python train.py --arch="vit" --model="self-supervised image encoder" --dataset="regions of photos with short descriptions (Visual Genome)" --train_examples=101725 --image_size=32 --crop_scale_min=0.3 --horizontal_flip=true --color_jitter=0.6 --method="moco_v3" --norm="layernorm" --norm_position="pre" --activation="gelu" --head_dim=32 --fused_qkv=true --bias="none" --qk_norm=true --parallel_block=false --moe="top_k" --num_experts=16 --moe_every=1 --expert_mlp_ratio=0.25 --experts_per_token=2 --shared_expert=false --patch_size=[4, 4] --conv_stem=false --layers=16 --width=192 --positions="rope" --pooling="mean" --projector_hidden=1024 --projector_out=128 --projector_hidden_layers=2 --temperature=0.1 --target_momentum=0.99 --residual_init="none" --optimizer="muon" --muon_scale="match_rms_adamw" --lr=0.0038 --momentum=0.9 --nesterov=true --orthogonalizer="newton_schulz_5" --adamw_lr_other_params=0.0015 --grad_clip=0.5 --steps=4900 --batch_size=128 --epochs=6.2 --lr_schedule="cosine" --final_lr_fraction=0.05 --warmup_steps=490 --weight_decay=0.3 --adamw_weight_decay_other_params=0
Rows from expert 13 of block 11, named by matrix and row number. Rows with one number belong to one neuron. Each number is 128 + 24 x the weight over the matrix's rms, rounded and kept within 0 to 255. All counts start at 0.
# up: expert up (model.blocks.11.mlp.up, 16x48x192), inputs 64-127
# down: expert down (model.blocks.11.mlp.down, 16x192x48, transposed), outputs 64-127
up.0 [137 114 141 130 138  91 140 138 143 155 168 134 115 112  80 160 156 131 112 125 171 104 132 109 147 131 127 117 129 134 122 105 212 130 126 112 151 127 124 122  99 101 117 136 124 138 115 125 136 117  97 116 127 104 127  95 124 143 132 121 128 104 123 167]
down.0 [107 166 139 111 119 126 128 119  89 126  73 107 116 148 129 149 133 111 115 126  98 144 147 144 171 114 108 111 155  76 149  82 111 136 102 148 171 123 135 128 121 138 107 114 100 126 139 131 128 131 149 119 125 119 137  97 153 125 130 124 138  99 120 126]
up.1 [ 86 139 145 118 110 167 136 121 129  77  93 162  90 126 146  96  99  85 134  99 181 123 185 125 118 121  95 125 106  88  97 161 119 145 150 146 138 153 120 111 123 140 174 141  79 128  92 118 149 110 133 132 158 152 158 116 141 130 109 136 108 156 110 132]
down.1 [117 131 149  41 153  75 118  96 100 103 105 150 128 125  82 143 126 120 108 175 188 199 107  93  95 164 112 158 141 156 111 137 138 140 162 133 150  60 138 163 155 137 144 169 130 126 110 173 105 154 172 121 127 140 112  97 123 101 138 114 128 167 129 107]
up.2 [141 136 132 120 130 136 102 139  95  95 164  87 135 157 139 108 107 142 125 155 127 158 100 138 122  35 112  90 101 146 153 119 130 156 139 132 156 119  60 132 101 126 146 128 110  44 135 182  93 128 114  98 142 103 141 168 107 105 143 110 172 153  92 108]
down.2 [167 113 139  93 113 116 142 112  92 143 140 105 126 136 103 105 123 148 142 146 167 133 124 117 140 136 148 142 117  93 148 133 130 141 150 135 137 143 102 127 156 169 137 140 119 111 146 145 168 118 171 124  72 112 123 150 121 182 143 154 129 113  69 151]
up.3 [119 130 152 132 137 122 108 122 149 142 118 108 110 126 155 135 116 149 147 133 146 143 104 156 140 113  97 159 146 139 149 111 148 150 159 129 143 122 114 164 115  87 123 131 135 125 105 117 125 159 110 102 129 122 165 145 121 111 113 165 121  98 117 130]
down.3 [135 160 107 164 141 120 150  98 140 126 135  89 151 101 152 163  91 163 127  97 114 110 117 146 118 118 150  89 126 167 147  87 111 148 164 146 125 121 100 126 126 143 141 123 176 132 115 168 111 123  72 118 131 107 176  88 127 146 152 126 109  76 131 112]
up.4 [137 142 153 116 116 157 123 136 119 102 111 133 101 143 167 106  83 142 162 144 111 128 119 118 139 102 122 136 136  79 141 139  91 125 122 152 168 102 117 149 113 122 133 129 135 117 120 147 129 145 154 129 143 140 144 137 136 132 162 162 133 112 162 141]
down.4 [110 104 161 115 133 185 141 120 113 140 131 132 134 129 177 111 153 139 177 108 173 122 120 153 160 104 143 126  97 120 158 143 146 161 119 169 146 139  82 137 121 157 102 150 120 159 120 110 161 104 143 149 130 133 149 114 110 139 135 130 128 145 113 130]
up.5 [132 121 136 107 123 120 151  99 160 128 106 112 116  97 117 112 155 135 118 131 131 130  91  99 152 153 126 175 108 143 154 159 145 140 133 111 117 147 151  95 115 124  91 155 155 135  86 139 132 147 137 149  95 122 134 140 172 173  58 127  98 130 134 164]
down.5 [110 125 133 134 117 150 172 153 116 172 132 121 119  92 107 113 148  97 146  98 113 169 125 162 118 134 125 127 127 144  91 135 143 145 103 134 100 101 164 104 178 169 128  98 151 108 113 145 165 138  78 138 115 137 159 104 103 118 126 111 142 144 126 105]
up.6 [135 124 155  87 148 188 138  87 115 119 108 155 134 107 153 128 105 130 116 125 117 104  96 145 120 149 164 140 135 135 101 103 162 125 172 147 150 139 170 131 159 127 108 107 119 130  87 149 142 151 128 144 118 119 151  94  97 100 136 101 136 110 137 147]
down.6 [ 88 132 150 124 155 140 121 138 112 122 157  90 143 103 116 143 137 148 131 118 150 116 131 141 136 112 132 126 112 145 119  95 145 148 146 169 115 108 113 106 121 162 120 140 141 151 123 135 128 138 108  99 108 173 129 163 103 136 162 117 143 161 148 127]
up.7 [166 156 117 129 119 141 140 137 129 127 158 157 111 149 128  83 109 117 152 132 159 127 127 120 123 136 138 187 126  89 129 129 110  98 131  91 136 136 105 113 117  92 118 150 145 126  93 161 110 173 129 133 129  94 119 139 118 102 123 157  93 105 108 166]
down.7 [115 135 166 147 138 135 112 129 138  99 105  79 143 164 129 157 135 170 125 121 142 139  64 148 142 120 112 117  94 159 172 121 148 116  89 143 111 125 127 101 103 126 132 134 145 119 146 153 219 119 127 150 156 141 168 167 120 149 106 125 137 120 144 106]
up.8 [ 85 107  87 170 147 138  83 140 149 184 132 194 103 117 117 110 178 128 138 158 132 122 147  75 148  85 133 143 149 145  95 104 136  85 138 118 164 138  83 129 118 132  96 129 103 192  89  96 134 155 116 163 148 124 113 140 131  95 149 159 124 128 147 131]
down.8 [145 109 155 109 159  96 179 110  97  95 123 120  54 141 137 131 129 102 116  83 100 106 168 144 147 124 124 156 171 109 136 136 168 119 178  99 136 112 132  79 141 135 118 144  99 121 100 144 130 121 162  81 131 113 145  94 102 117 118 132 158  91  89 164]
up.9 [ 83 151 108 163  94 135 105 116 108 125 154 102  97 128 155  93 152 137 141 132  97  73 101 124 201 201 143  96 128 103 116  92  95 141 169 116 104 146  67  76 136 136 150 119 117 129 123 172 124 163 102 162  75 127 103 125 137 159 166  98  98 141  94  93]
down.9 [143 125 126 143  98 104 145 153 161 163 118 137  64 134 114 127  92 140 114  90 101 132 173  77 131 132 100 139 135 115 138 148  85 114 138 119 119 111 119 127 112 139 120 192 150 127  87  91 150 123 132  76 137 185  65 141 181 130 105 154 105 192 120 157]
up.10 [140 137 102 120 181 153 107 153 136 113 128 106 110 138 134 111 122  94 150  65  89 126 123 130 170 116 132 150 148 134 117 151 110 142 128 122 109 122 141 107 117  61 149 114 169 194 125 141  90  85 108 148  94 132  86 112 138 158 146 139 100 108  53 142]
down.10 [ 98 124 116 105 123 138 155 151 124 177 146 123 157 116 112 128 126 126 119 149 116  87  84  87  78 103  81 143 132  75  76 136 140 115 132 148 141 126 138 187 117 151  79 136 125 135 156 110 166 115 105 131  85 156 140 152 145  90 130 136  71 135 115 115]
up.11 [151 136 114  79 141 105  86 112 144  32 121  96 120 169 146 124 126 143 123 160 121 186 194  93 165 134  89 122  92 138 154 116 100 101 142 119 144 123  90 147  97 175  87 109  59 130 168 132 171 164 131 164 102 118 151 124 173 160 119 137 108 114  99  99]
down.11 [172 133 131 113 108 107 102 126 160  69 129  89 125 135 105 168  97 161 103 133 138 204 150 122 162  97 125 122  96 154 149 145  25 129 115 106 105  97 108 104 125 119 114 166 108 181 152 159 119 124 116 179 116 141 106 117 154 165 109 121 121 104 145 133]
up.12 [122 125 128 160 103 165 158 119 123 109 130 111 122 118 149 131 129 147 112 147 147 119  83 157 112 167 131 133 121 124 145 171 134 166 104 125 108 139 122 151 154  99 117 136 133 123 116 154 163 124 127 124 129 150 146 114 131 158  74 176 136 114 177 126]
down.12 [123 114 164 151 115 138  93  98 119 163 139 124  95 100 150 144 121 168 118 133 127 149 143 120 113 130 111 116 147  97 127 143 104 100 129 132 117 115 187 138 149 136 140 156 135 137 126 116 115 154 131 145 114 143 134 139 127 134 125 121 169 164 138 135]
up.13 [113 125 158 182 148  97 130 145 137 162 119 179 124 138 142 115 144  76 113 152 128 134 158 150 121 109 129 167 127 108 154 139 146  90 143  98 134 131 153 117 146 134 126 112 116 151 110  76  93 172 111 147 106 106  68 116 144 109  78 134 104 153 129 166]
down.13 [160 143 120 128 127 109 120 112 143 137 147 168 119 115 104 117 168 112 113 130 103 174  97 105 137 120 109 137 128 140 132  97 152 147 161 128 138 149 116  97 136 121 107 165 154 154 135 132 130 106 128 128 131 106 111 127 145 163 104 116 126 118 111 171]
up.14 [135 131 143 100 150 132 134 109 131 149 107 127 127 142 142 140 112 118  91 138 150 113 163 125 124 126 110 140 119 180 178 161 166 114 119 109 110 130 117 135 126 163 125 154  90 106 126 116 140 119 134 152 142 125 135 123 122 115 111 116 109 124 127 155]
down.14 [122 131 140 127 158 112 144 118 121 154 131 135 136 103 110 156 127 126 142 154 142 150 132 133 138 110 169 142 114 105 115 119 137 133 166 135 149 109 141 139 113 158 106 155  87  98 124 102 108 121 130 186 106  95  99 139 115 128 139 124 116 123 125 121]
up.15 [136 120 139 119 145 148 136 138 103 141 123 110 122 145 103 101 140 131 171 105 134 115 126 159 127 134 151 165 153 108 153 102 123 114 155 113  93 114 101 100 131 113 108 125 133 134 156  98 116 149 149 135 115 111 109 176  97 134 101 110 121  86 108 141]
down.15 [144 137 117 109 117 115 135  99 164 117 100 119 109 164 126 171 114 120 119 106  79 115 118 131 131 131 151 121 159 151 104 121 138 155 157 125 121 201 126 157  96 147 134 128 140 136 162 200 125 108 158 119 173 166 118 159  99 100 164 144 106 145 103 145]
up.16 [131 129 109 166  88 177 143  98 144 173 127  98 149 120 132 136 108 113 119 106 136  73 135  90 113 157 111 138 170 165  84 147 117 145  96 130 157  97 142 143 139  95 131 108 123 115 134 155  88  93 131 110 143 136 134 142 117 101 151 100 109 142 178  77]
down.16 [139  96 132 128 112 134 119 157 130 122 137 150 160 116 109 177 137 102 121 135 123 149 103 139 133 120 104 116 131  87 130 127 108 111 132 128 131 134 191 109 144 103 134 114 134  92 116 146 125 148 130  89 149 114  91  75 128 103  99 156 154 123 155 138]
up.17 [123  92 146 172  85 124 132 153 125 194 123  83 155 137 129 127 122 110 133  86 124 112 107  99 145 181 121 154 176  99 130 144 189  83 142 137  98 127 134 109 130 140 108  89 121 124  88  95  97 139 116 110 145 133 109 130 111 119 110 144 128  92 139 167]
down.17 [137 118 130 121 121 113 107 110 155 122  93 129 115 115 152 149 121 111 100 120 122 146  64 140 115 128  88  87 118 141 115 120 122 147 158 107 109 112 145 149 119 101  96 123 120  99 143 140 137 143 124  96 117 108 177 162 147 124 105 123 149 154 121 133]
up.18 [144 144 159 123 150 119 126 124 151 175 112 106 122 114 131 102 145 133 151 140 159 149 144 140 127 110 107 126 105 153 128 164 104 106 152 145 103 142 137 102 122 142 124 149 109 130  99 140 153 147 122 136  94 106 114 128 126 157 115 119 169  96 118 156]
down.18 [163 152 137 135 119 133 142 107 150 123 114 150  91 133 119 125 171 135 138 129 157 139 114 142 145 100 129  96 108 161 133 145 140 111 143 116 139 153  92 204 144  95 121 117 144  90  94 155 108 123 168 104 162  76 142 119 137 134 120 141 161  82 137 131]
up.19 [116 104 150 151  91 126 135 155 132 175 151 149 166  86 126 130 139 106 124 126 143 110 109 127 136 120 134 106 129 156  91 134 177 112 149 138 119 112 137 124 126 129 165 151 125 153 126 100 145 135 107  97 124 135 130 133 138 128 124 134 125 127 177 172]
down.19 [ 88 152 144 147 100 122 140 133 133  99 126 114 130 104 134 126 100 138 149 110 153 119 106  90 201 108 145 117 164 131 154 138 108 198 133 123 131 172  95 129 112 107 149 158 143 139 130 111 145 131 134 127 123 131 134 124 138 132 138 112 107 125 144 126]
up.20 [124 141 144 116 149 150 139 125 152 131 113 135 129 120 123 107 127 120 121 150 104 106 106 179 127 146 144 155 140 103 133  91 133 121 115 154 115 106  92 174 142  97 114 128 140 134 150 130 127 135 151 149 124 105  75 154 118 128 124 110 123  99 145 145]
down.20 [108 194 143 104 147 124 124 109 151  78 124 140 148 156 162 142 127 119 135  85 128 134 119 138 151 130 108  91 170 132 155 140 120 151 146 118 125 128 152  99  96 168 111 100 132 145 157 151 135 116 130 174 137 127 173 136 106 154  87 118 124 121  99 141]
up.21 [ 95 108 117  93 183 140 117 105 122 121 150  88 114 103 110 138 109 132 123 172 147 143 107  97 149 113 157 124 142 129 126 118 127 144 122 107  97 145  97 139 133 142  97 138  96 150 158 128 137 112 128 142 103 108  95 130 176 126  99 144 114 104 109 132]
down.21 [131 102 144 120 137 141 152 103 173 134 158 114 120 133 104 110 102 136 105 118 142 162 128 180 129 114  77 122  79 135 122 160 125 111 141  74 121 114  92 124 148 149 120 102 143 150 143 161 138 112 112 135 107 126 149 140 159 189 156 140 158 136 172 107]
up.22 [133 112 142 130 151 122 136 135 120 144 119 156 100 176 144  99 164  99 125  89 139 142 147 106 140 135 112 151  89 124 105 140 140 154 132 110 117 108 116  94 152 110 163  92 137 137  98 136 105 135 126 103 124  90 168 132 108  94  86 141 189 107  94 149]
down.22 [102 114 141 144 143 155 134 102 160 135 144 107  94 128 108 148 108 116 119 113 160 118 149 128 128 129  95  89 157 131 165 130 137 129 133 121 133 131 104 111 166 108 128 128 119  91 175 150 122  97 145 121  89 134 128 154 180 114 157 152 114 161  74 120]
up.23 [165 157 150 119 118 131 117 147 107 169 172 172 131 128 138  82 110 116 137  84 126 109 117 117 131 111 132 143 100 109  93 146 110  97 142 121 124 138 134 132 148 111 134 156  80 109 156 130 159 131 109 116 150 147 115 145  92 136 114 160 132 131 110 127]
down.23 [138 134 143 129 121 160 130 127 153 124 140 134 127 146 120 109 143 132 137 141 144 128 129 115 101 136 139 176 114 130 131 133 149 165 132 157 115 111 121 169 128 136 117 145 114 171 124 134 164 116 160 191 132 119 119 133 141 130 150  88 120  98 144 102]
up.24 [140 149  87 224 128  95 121 113 110 172 127 153 123 117 162 141 104 142  87 109 123 130 108 124 112 136  95 132 137 129 136  99 179 141 121 119 140 133 128 141 132 124 126 149 109 144 113 137 101 100 108 108 112 134 141 184  93 135 159 129 147 131 105 128]
down.24 [ 73 170 117 122 157 158 140  87 111 125 118 167 129 133 100  98 126 126 131 148 130 137  89 104 148 115 117 125 175 133 108 154 123 129 125 101 140 139 120 106 114  62 148 113 110 105 153 109 143 189 135 161 123  84 133 136 124 166 129 153 138 116  66 154]
up.25 [152 160  86 113 126 145 114 120 148 115 129 133 123 124 118 113 129 138 206 169 156 143 108  85 143 120 123 110 160 156 115 167  98  94 137 159 139 124  96 124 123 156  97 115  81 138 175 115 127 134 105 138 108  64 130 146 116 175 142 186 116 126 114 150]
down.25 [117 142 160 112 180 128 139 137 156 148 144 109 115 122  91 146 160 136 104 117 129 179 104 153  70 112 119 144 110 137 124 140 147 101 105 135 102 139 135 160 162 130 133 104 101 145 127 141 132 115 119 108 167 157 156 112 128 104 134 147 129 106 158 163]
up.26 [136 101 109  93 124 148 104 132  83  90  95 113 133 101 144 132 128 144 174 145 161 126 128 119 126 132  84 106  83 106 180 102 116 112 139 118 126 155 105 152 151 130 149 114 102 108 127 118 144 115 158 107 121 145 167 174 165 165 147  93 101 174  90 168]
down.26 [157 110 158 152 120 143 127 169 111 172 126 128 149 112 117 161  96 119 182 105 145 111 114 157 109 115 125 155 144 123 119 132 157 155 133 143 138  89 154 107 158  95 138 163 185 141 117 100 114 119 138 133 107 144 129 157 123 121 144 106 110 127 135 154]
up.27 [105 114  90 143 172 115 101 115 160 128 147 123 143 124 115 140 125 139 113 150 116 156 118  74 125  89 102 177 180 168 144 131 148  86 128 133 139 136 125 154 147 169  70 152  75 137 120  92 115 107 101 103 131  90 134 176  99 124 164 162 134 102 108 136]
down.27 [124 102 138 138 142 108  98 107 104 132 129  84 144 153 104 115 106 110  93 136 125 144 103 156 159 123 156 125 129 113 134 115 138 161 121 121 126  97 131 197 119 123 109  94 154 165  97 124 136 211  77 163 123  79 137  98 159  99 151 118 108 118  86 172]
up.28 [184 142 104 147 115 138  86 133 140 141 135 123 167  96 120  96  98 110 161 132 124 122  73 107 140 163  92 126 140 145 123 148 142 135 117 103 110  84 120 133  98  97  83  95 164 143 124 128 154 127 142 124 145 137 149 179 166 151 104 159 164 121 107 142]
down.28 [124 127 109  88  94 163 120 107 163 133  75 107 173 124 112  98 147 124  89 101 142 129 141 132 161 155 133  86 131 158 116 148 125 177  93 129 104 134 155 156 106 157 104 149  97 175 136 112  86  89 149 142 145 138 129 127 127 123 125 140 125 141 148 110]
up.29 [147 119 134  97 142 157 157 117 108 148 125 143 116 136 108 119 100 111 132 137 153 152 118 135 120 117 179 147 126 144 114 130 118 119 105 115 149 139 114 129 111 111 157 136 149 111 123 158 114 132 126 107 140 163 119 118 133 144 155 143 113 144 150 153]
down.29 [147 121 151 101 133 119 148 156 108 109 155 127 124 172 117 124 102 116 144 126  99 118 133 125 170 145 137 138 139 128  85 122 140 151 138 156 165 138  83 132 120 140 150  93 123  58  92 118  97 133 121 107 120  91  91 161 112 137 155 123 145 111 105 127]
up.30 [148 122  99 148 127 136 143 191 149 155 131 107 140 114 126 123 142 102 121 112 108 126 141 121 113 173 146 112 116 141 135  87 137 116 140 110 102 138 102 165 132 116 145 125 139 138 117  87 124 139  87 107 117 122 116 129 136 120 133 140 117 128 117 166]
down.30 [136 127 130 123 106 160 166 108 130  98 106 105 130  79 112 135  99 137 142  97 115 106 133 140 153 160 141 106 134 149 140 151 140 122 154 108 111 130  97 129 105 127 127 115 137 140 115 138 120 172  77 125 121 137  88 125 130 158 118 107 104 112 128 117]
up.31 [161 115  90 146 130 134 121 130 133 130 149  97 181 130 156 123 144 102 136 117 131 110  82 128 122 117 129 146 183 156 120 124 154 154  79 142 152 128 116 151 171  83 104  95 159 149 117 156 117 114 129 104 141 120  91  97 118  98 120 167 103 129 113 138]
down.31 [ 79 119  93 139 129 118 121 107 121 145 145 157 142 107 126  90 163 135 129 133 117 131 139 148 150 130 165 129 111 119 100 163  89 140 125 161 113  87 121 129 151 119 144 122  94 160 146  98  74 105 126 140 123 129 110  95 136 137 128 121 158 153 140  61]
up.32 [145  88 105 146 177 140 135 146 107 110 110  85 128 127 164 147 129 139 147 132 169 112 123 167  96 119  92 140 104 100 110 165 133 123 147 146 121 102 103 153 147 163 111 109 111 108 134 137 164 131 191 123 152 152 160 147  96  78 142 163 103 104 111 140]
down.32 [124 121 116 108 151  94 116 180 125  96 146 140 116 143  82 118 126 111 119 145 123 135 118 106 129 128  97 181 157 143 160 140  96 111 101 154 116 121 116 168 126 160 123 140 132  90 167  68 117 147 127  98 153 114 130 101 115 139 119 121 133 103 153 165]
up.33 [165 157 135 156  86 162 156 124 109 167 154 102 129 107 123 112 129  93 181 112 139  59 112 140 197 147 101 151 116 114 126 122 167 141 132  95 116 144 126 139  97 133 112 160 143 132 136 116 123 156 136 128 125 129 135 147 118 128  98 161 122 147 108 149]
down.33 [115  96 185 117  92 116 115 151 153  81 117 144 144 151 133 175 150 120 112 181 112 152 150 120 146  90 115 109 126 146 125 111 121 187 135 123 158 148 135  66 130 165 104 124 140 119 126 127 147 122 129 136 158 140 171 124 135 130  95 129 128 152 132  96]
up.34 [132 114 122 111 147  98 127 138 120 149 172  93 129 131 140 114 134 134 131 120 167 113 124 128 135 122 147 113 117 131 129 160 156 136 148 148 110 115 116 132 134  93 125 127 168 142 109  98  86 109  97 135 134 117 103 117  97 160 127 120 104 131  92 175]
down.34 [140 119 129 116 118 165 122 145 125 140 130 130 121 130 132 114 135 165 124 126 116 108  98 125 160 127 115 148 158 137 147 115 156 135 118 157 156 118 142 116 133 152 118  78  88  99  86 115  81 112 122 156 162 124  85 142 152 115 106 170  98 122 149 118]
up.35 [143 111 109 120  96 144 135  97 104 152 110  89 144 170 173 104 107 121 124 110 131 125 148  94 148 156 157 100 142 156 148 101 180 130 100 133 106 153 142 161 122 151 136 140 140 139 124 149 135 139 114 107  97 127 117 158 121 114 161 118 108  93  94 149]
down.35 [105  89 139 114 104 170 145  99 112 168 123 160 129 108 151 130 107 111  83 108 110 129  97 122 129 124 147  93 134 150 115  84 166 108 119 143 137 146 131  62  96 140 126 109 126 183  63 205  93 140  98 147 149 110 120 117 137 115 132 144 144 129 108 124]
up.36 [128 135 131 103 141 123 160 128 127 140  89 178 133 145 115 138 132 105 125 113 153 145 123 120 104 121 129 142 159 133  92 160 144 142 125 130 120 121 114 143 130 129 127 143 100  98 145 112 117 109 122 116 143 110 152  77 148 113 145 145  94 109 140 140]
down.36 [123 152 110 135 164 125 125 126 157 109 110 133 125 151 165  98 161 165 150 118 141 112 139 160 113 113 123 148  96 145 126 141 111 143 115 120 119 108 103 131 123  81 172 124 127 109 125 132 129  94 139 132 130 115 128 123  96 139 151 138 129 158 111 117]
up.37 [126 107 150 170 130 119 139 153 154 145 132 123 122 139 130 107 159 127 129 151 146 108 137  61 177 150 111 165 136 126 120 143 150 128 120  89 159 182 147 114 115 117  95 158 154 111 125  68 141 112 118 150 149 137 118 125 137 102 109 153 108 102 148 138]
down.37 [132  74 135 126 139 110 116 128 162 105 125  71  91 166 124 119  87  89 139 123 165 104 110 127 117 174 130  97 119 118 111 146 116 102 107 112 103 108 120 157 145 135 150 115 111 122 105 153 137 158 148 141 127 135 148 135 131 152 167 114 129 123 128 153]
up.38 [134  84 128 162 102 110 134 131 126 122 130 114 122 131 116 135 150 151 132 125 137 160 137 117 143 122 128 126 138 152 169 135 161 110 155 104 150 125 119 151 135 123 110 110 150  95 132  65  69 145 108 124  99 125 105 150 164 104 128 111 155  83 143 175]
down.38 [112 149 107 106 111 126 106 154 129 117 143  99 146 110 174 132 127 107 124 136 109  88 120 120  94 157  41  95 108 137  89 160 132 107 106 156  91 118 157 152 111 123 158 144 111 162 112 146 118 135  81 137 123 151 144 136  94 107 117 120 177 156 124  95]
up.39 [127 122 165  99 126 119 136 163 127 152 152 147 153 122 119 124 150  79 136 146 112 122 146 114 108 135 103 128 163 107 149 130 194 119 145 126 142 111 137 139  92 142 143 103  81  95  86  67  77 131 137 148 138 101 109 129 136 148 152  93 112 147 133 132]
down.39 [ 92 112 134 130  83 122 124 120 160 118 106 168 135 115 115 110 100 148 129 170 119 142 107 115 118 161 140 128 156 125 131 130 122 122 128 142 111 136 141  90 156  87 166 122 131 148 157 140 129 148 134 106 144 159 104 127 144 137 125 119 116 143 138  91]
up.40 [ 99 109  94 112 102 151 131 130 137 147 123 165 125 172 119  86 172 118 147 124 113 128 149 145 137 154 159 153 145 116 107 137 169 147  70 105 137 137 138 106 149  99 144 161 155 136 135 118 110 112 107 100 162 108 106 124 118 116 103 169  79 145 120 166]
down.40 [151 130 151 108 123 125 103 112  78 138 141 148 131 103 110 124 143 127 121 131 107 145 147 156 134 123 114 144  95 108 131 158 126 102 131 130 170  98 135  99 138 142 120 134 151 163  99 108 154 147 141 180 142 138 103 137 107  84 141 106 118 152  86 157]
up.41 [144 154 128 101 117 153 111 116 150 112 131 136 131 142 166 109 138 101 139  96 128  83 117  58 192 135  73  95 135 100 120 140 134 160 132 146 109 142  96 113 122 152 138 132 105 104 168 120 123 108  62 147 114 138 133 164 167 163 120 169 153 131  85 124]
down.41 [143 121 104 121 122  91 141 145 109  97 148  97 123 119 100 140 135 131 121  81 154 127 168 103 158 151 151 186 108  84 148 152  84 141 105 131 120 142 113 177 143 203 129 155  84 140 114 113 128 126 154 149 125 175 102 104 110 170 122 112  88 126 164 156]
up.42 [137 118 112 128 134 103 133 120 120 135 116 102 146  76 135 114 124 147 131 142 124 146 143 128 105 152 141 136  90 145 120 125 111  92 148 110 105 108 122 136 122 115 122 146 104 138 115 114 141 165 116 115 102 103 110 159 129 168 120 104 130 154 107 156]
down.42 [155 142 138 137 151 133 138 113 117  99 107 115 106  96 116 167 112 166 150 132 131 103 143 170 167 103 124 147 119 140 106 148 166 150 128 121 142 136  94 131 141 134 110 127 142  92 141 126 138 122 148 164  92  97 111 134 110 120 136 149 103 129 132 150]
up.43 [136 128 125 133 130 150 115 169 109  78 171  50 115 139 154  97 144 138 143 159 114 114 160 117 168 159 134 120 114 126 167  56 143 151 129 107  92 143 107 104 154 132 170 134 123 105 157 120 130 144 130 155 124  90  98 117 139 157 154  92 141  69  91 157]
down.43 [168 119 156 119 134  76 148 102 131 131 122 117 104 150 109 170 101 163 101 122 115 141 145 128 106 136 110  93 146 137 102 135  80 143 133 128 110 112 132 122 127 108 120 175  83 109 134 132 119 118 126 102 151 149 162 131 164 128 103 117 116  93 123 119]
up.44 [101 150 145  79 134 115  81  94 115 107 132 137 127 119 123 122 111 147 120 106 132 180 142 101 116  89 152 142 141 156 125  92 102 116 113 109 128 122  63 127 167 121 144 118 119 125 177 139 116 145  98 128 124 145 114 135 140 122 152 123  98 114  97 132]
down.44 [ 69 150 132 157 175 146  85 110 128 129 129 185 113 118 107  95 116 103 130 119 118 117 162 118 165  95 145 124 139 117 156 109 125 138 118 133 154 141  91 138 104 191 139 115  90 125 171 119 101 132 115 111 134 123 119  96 105  92 146 128 142 164 157 102]
up.45 [ 97  81 158 126 137 142 132 153 170 182 146 139 159 124 127 105 148 130 118 147 100  98  98  82 140 102 132 119 156 108 133 107 110 106 145 159 151 129 132 154 165 113 139 129 118 145  92 100  88 157 114 114 129 130  85 107 129 130 128 172 106 116 106 185]
down.45 [120 114 100 147 117 120 142 133 160 126 109 140 107 142 110 175 105 158 110 103 142 171 173 133 125  86 122 104  95 126 125 136 142 141 154 158 118 169 158 140  87 117 127 143 156 102 124 145 105  84 129 110 121 107 100  92 128  90 112 136 130 132 120 148]
up.46 [120 119 186 144 144 161 132 156 142 152 141 138 124 150 110  71 100 111 128 122 122 189  97 129 112 104 111 139 123 113 127 188  96 159 102 127 146  57 151 132  84 109  98 100 124  98 117 121 128 100 103 130 149 147 126 158 138  87 116 153 153 140 129 124]
down.46 [128 155 116 104 149 154 128 153  72 148 113 124 109 106 139 152 167 155 136 122 152 145 207 112 105 105 160 122 147 164 132 134 119 100 141 148 139 112 117 130 146 143  71 158 137 138 147 106 185 133 113  97 100 156 150 119 126 101 135 148  82  77 111 115]
up.47 [129 107 123 138 152 131 121 126 139 115 131 116 154 135 146 123 111 138 128 123 122 200 146 113 148 101 125 160 146 121 136 142 162 111 121 123 119 142 111 126 149 128 103 143 144 155 115 125  92 128 118 140  96 119 137 137 119 113 166 120 126 111 113 155]
down.47 [129 119 133 115 139 109 136 154 104 177 130  82 138 154 125 106 156 171 150 121 134 119 142 145 157 113 124 113 145 139  96 123 103 108 120 116 190  96 152 160 165 138 112 121 180 119 139  80 112 118 100 128 143 186 140 122 122 103 127 117 156 154  82 109]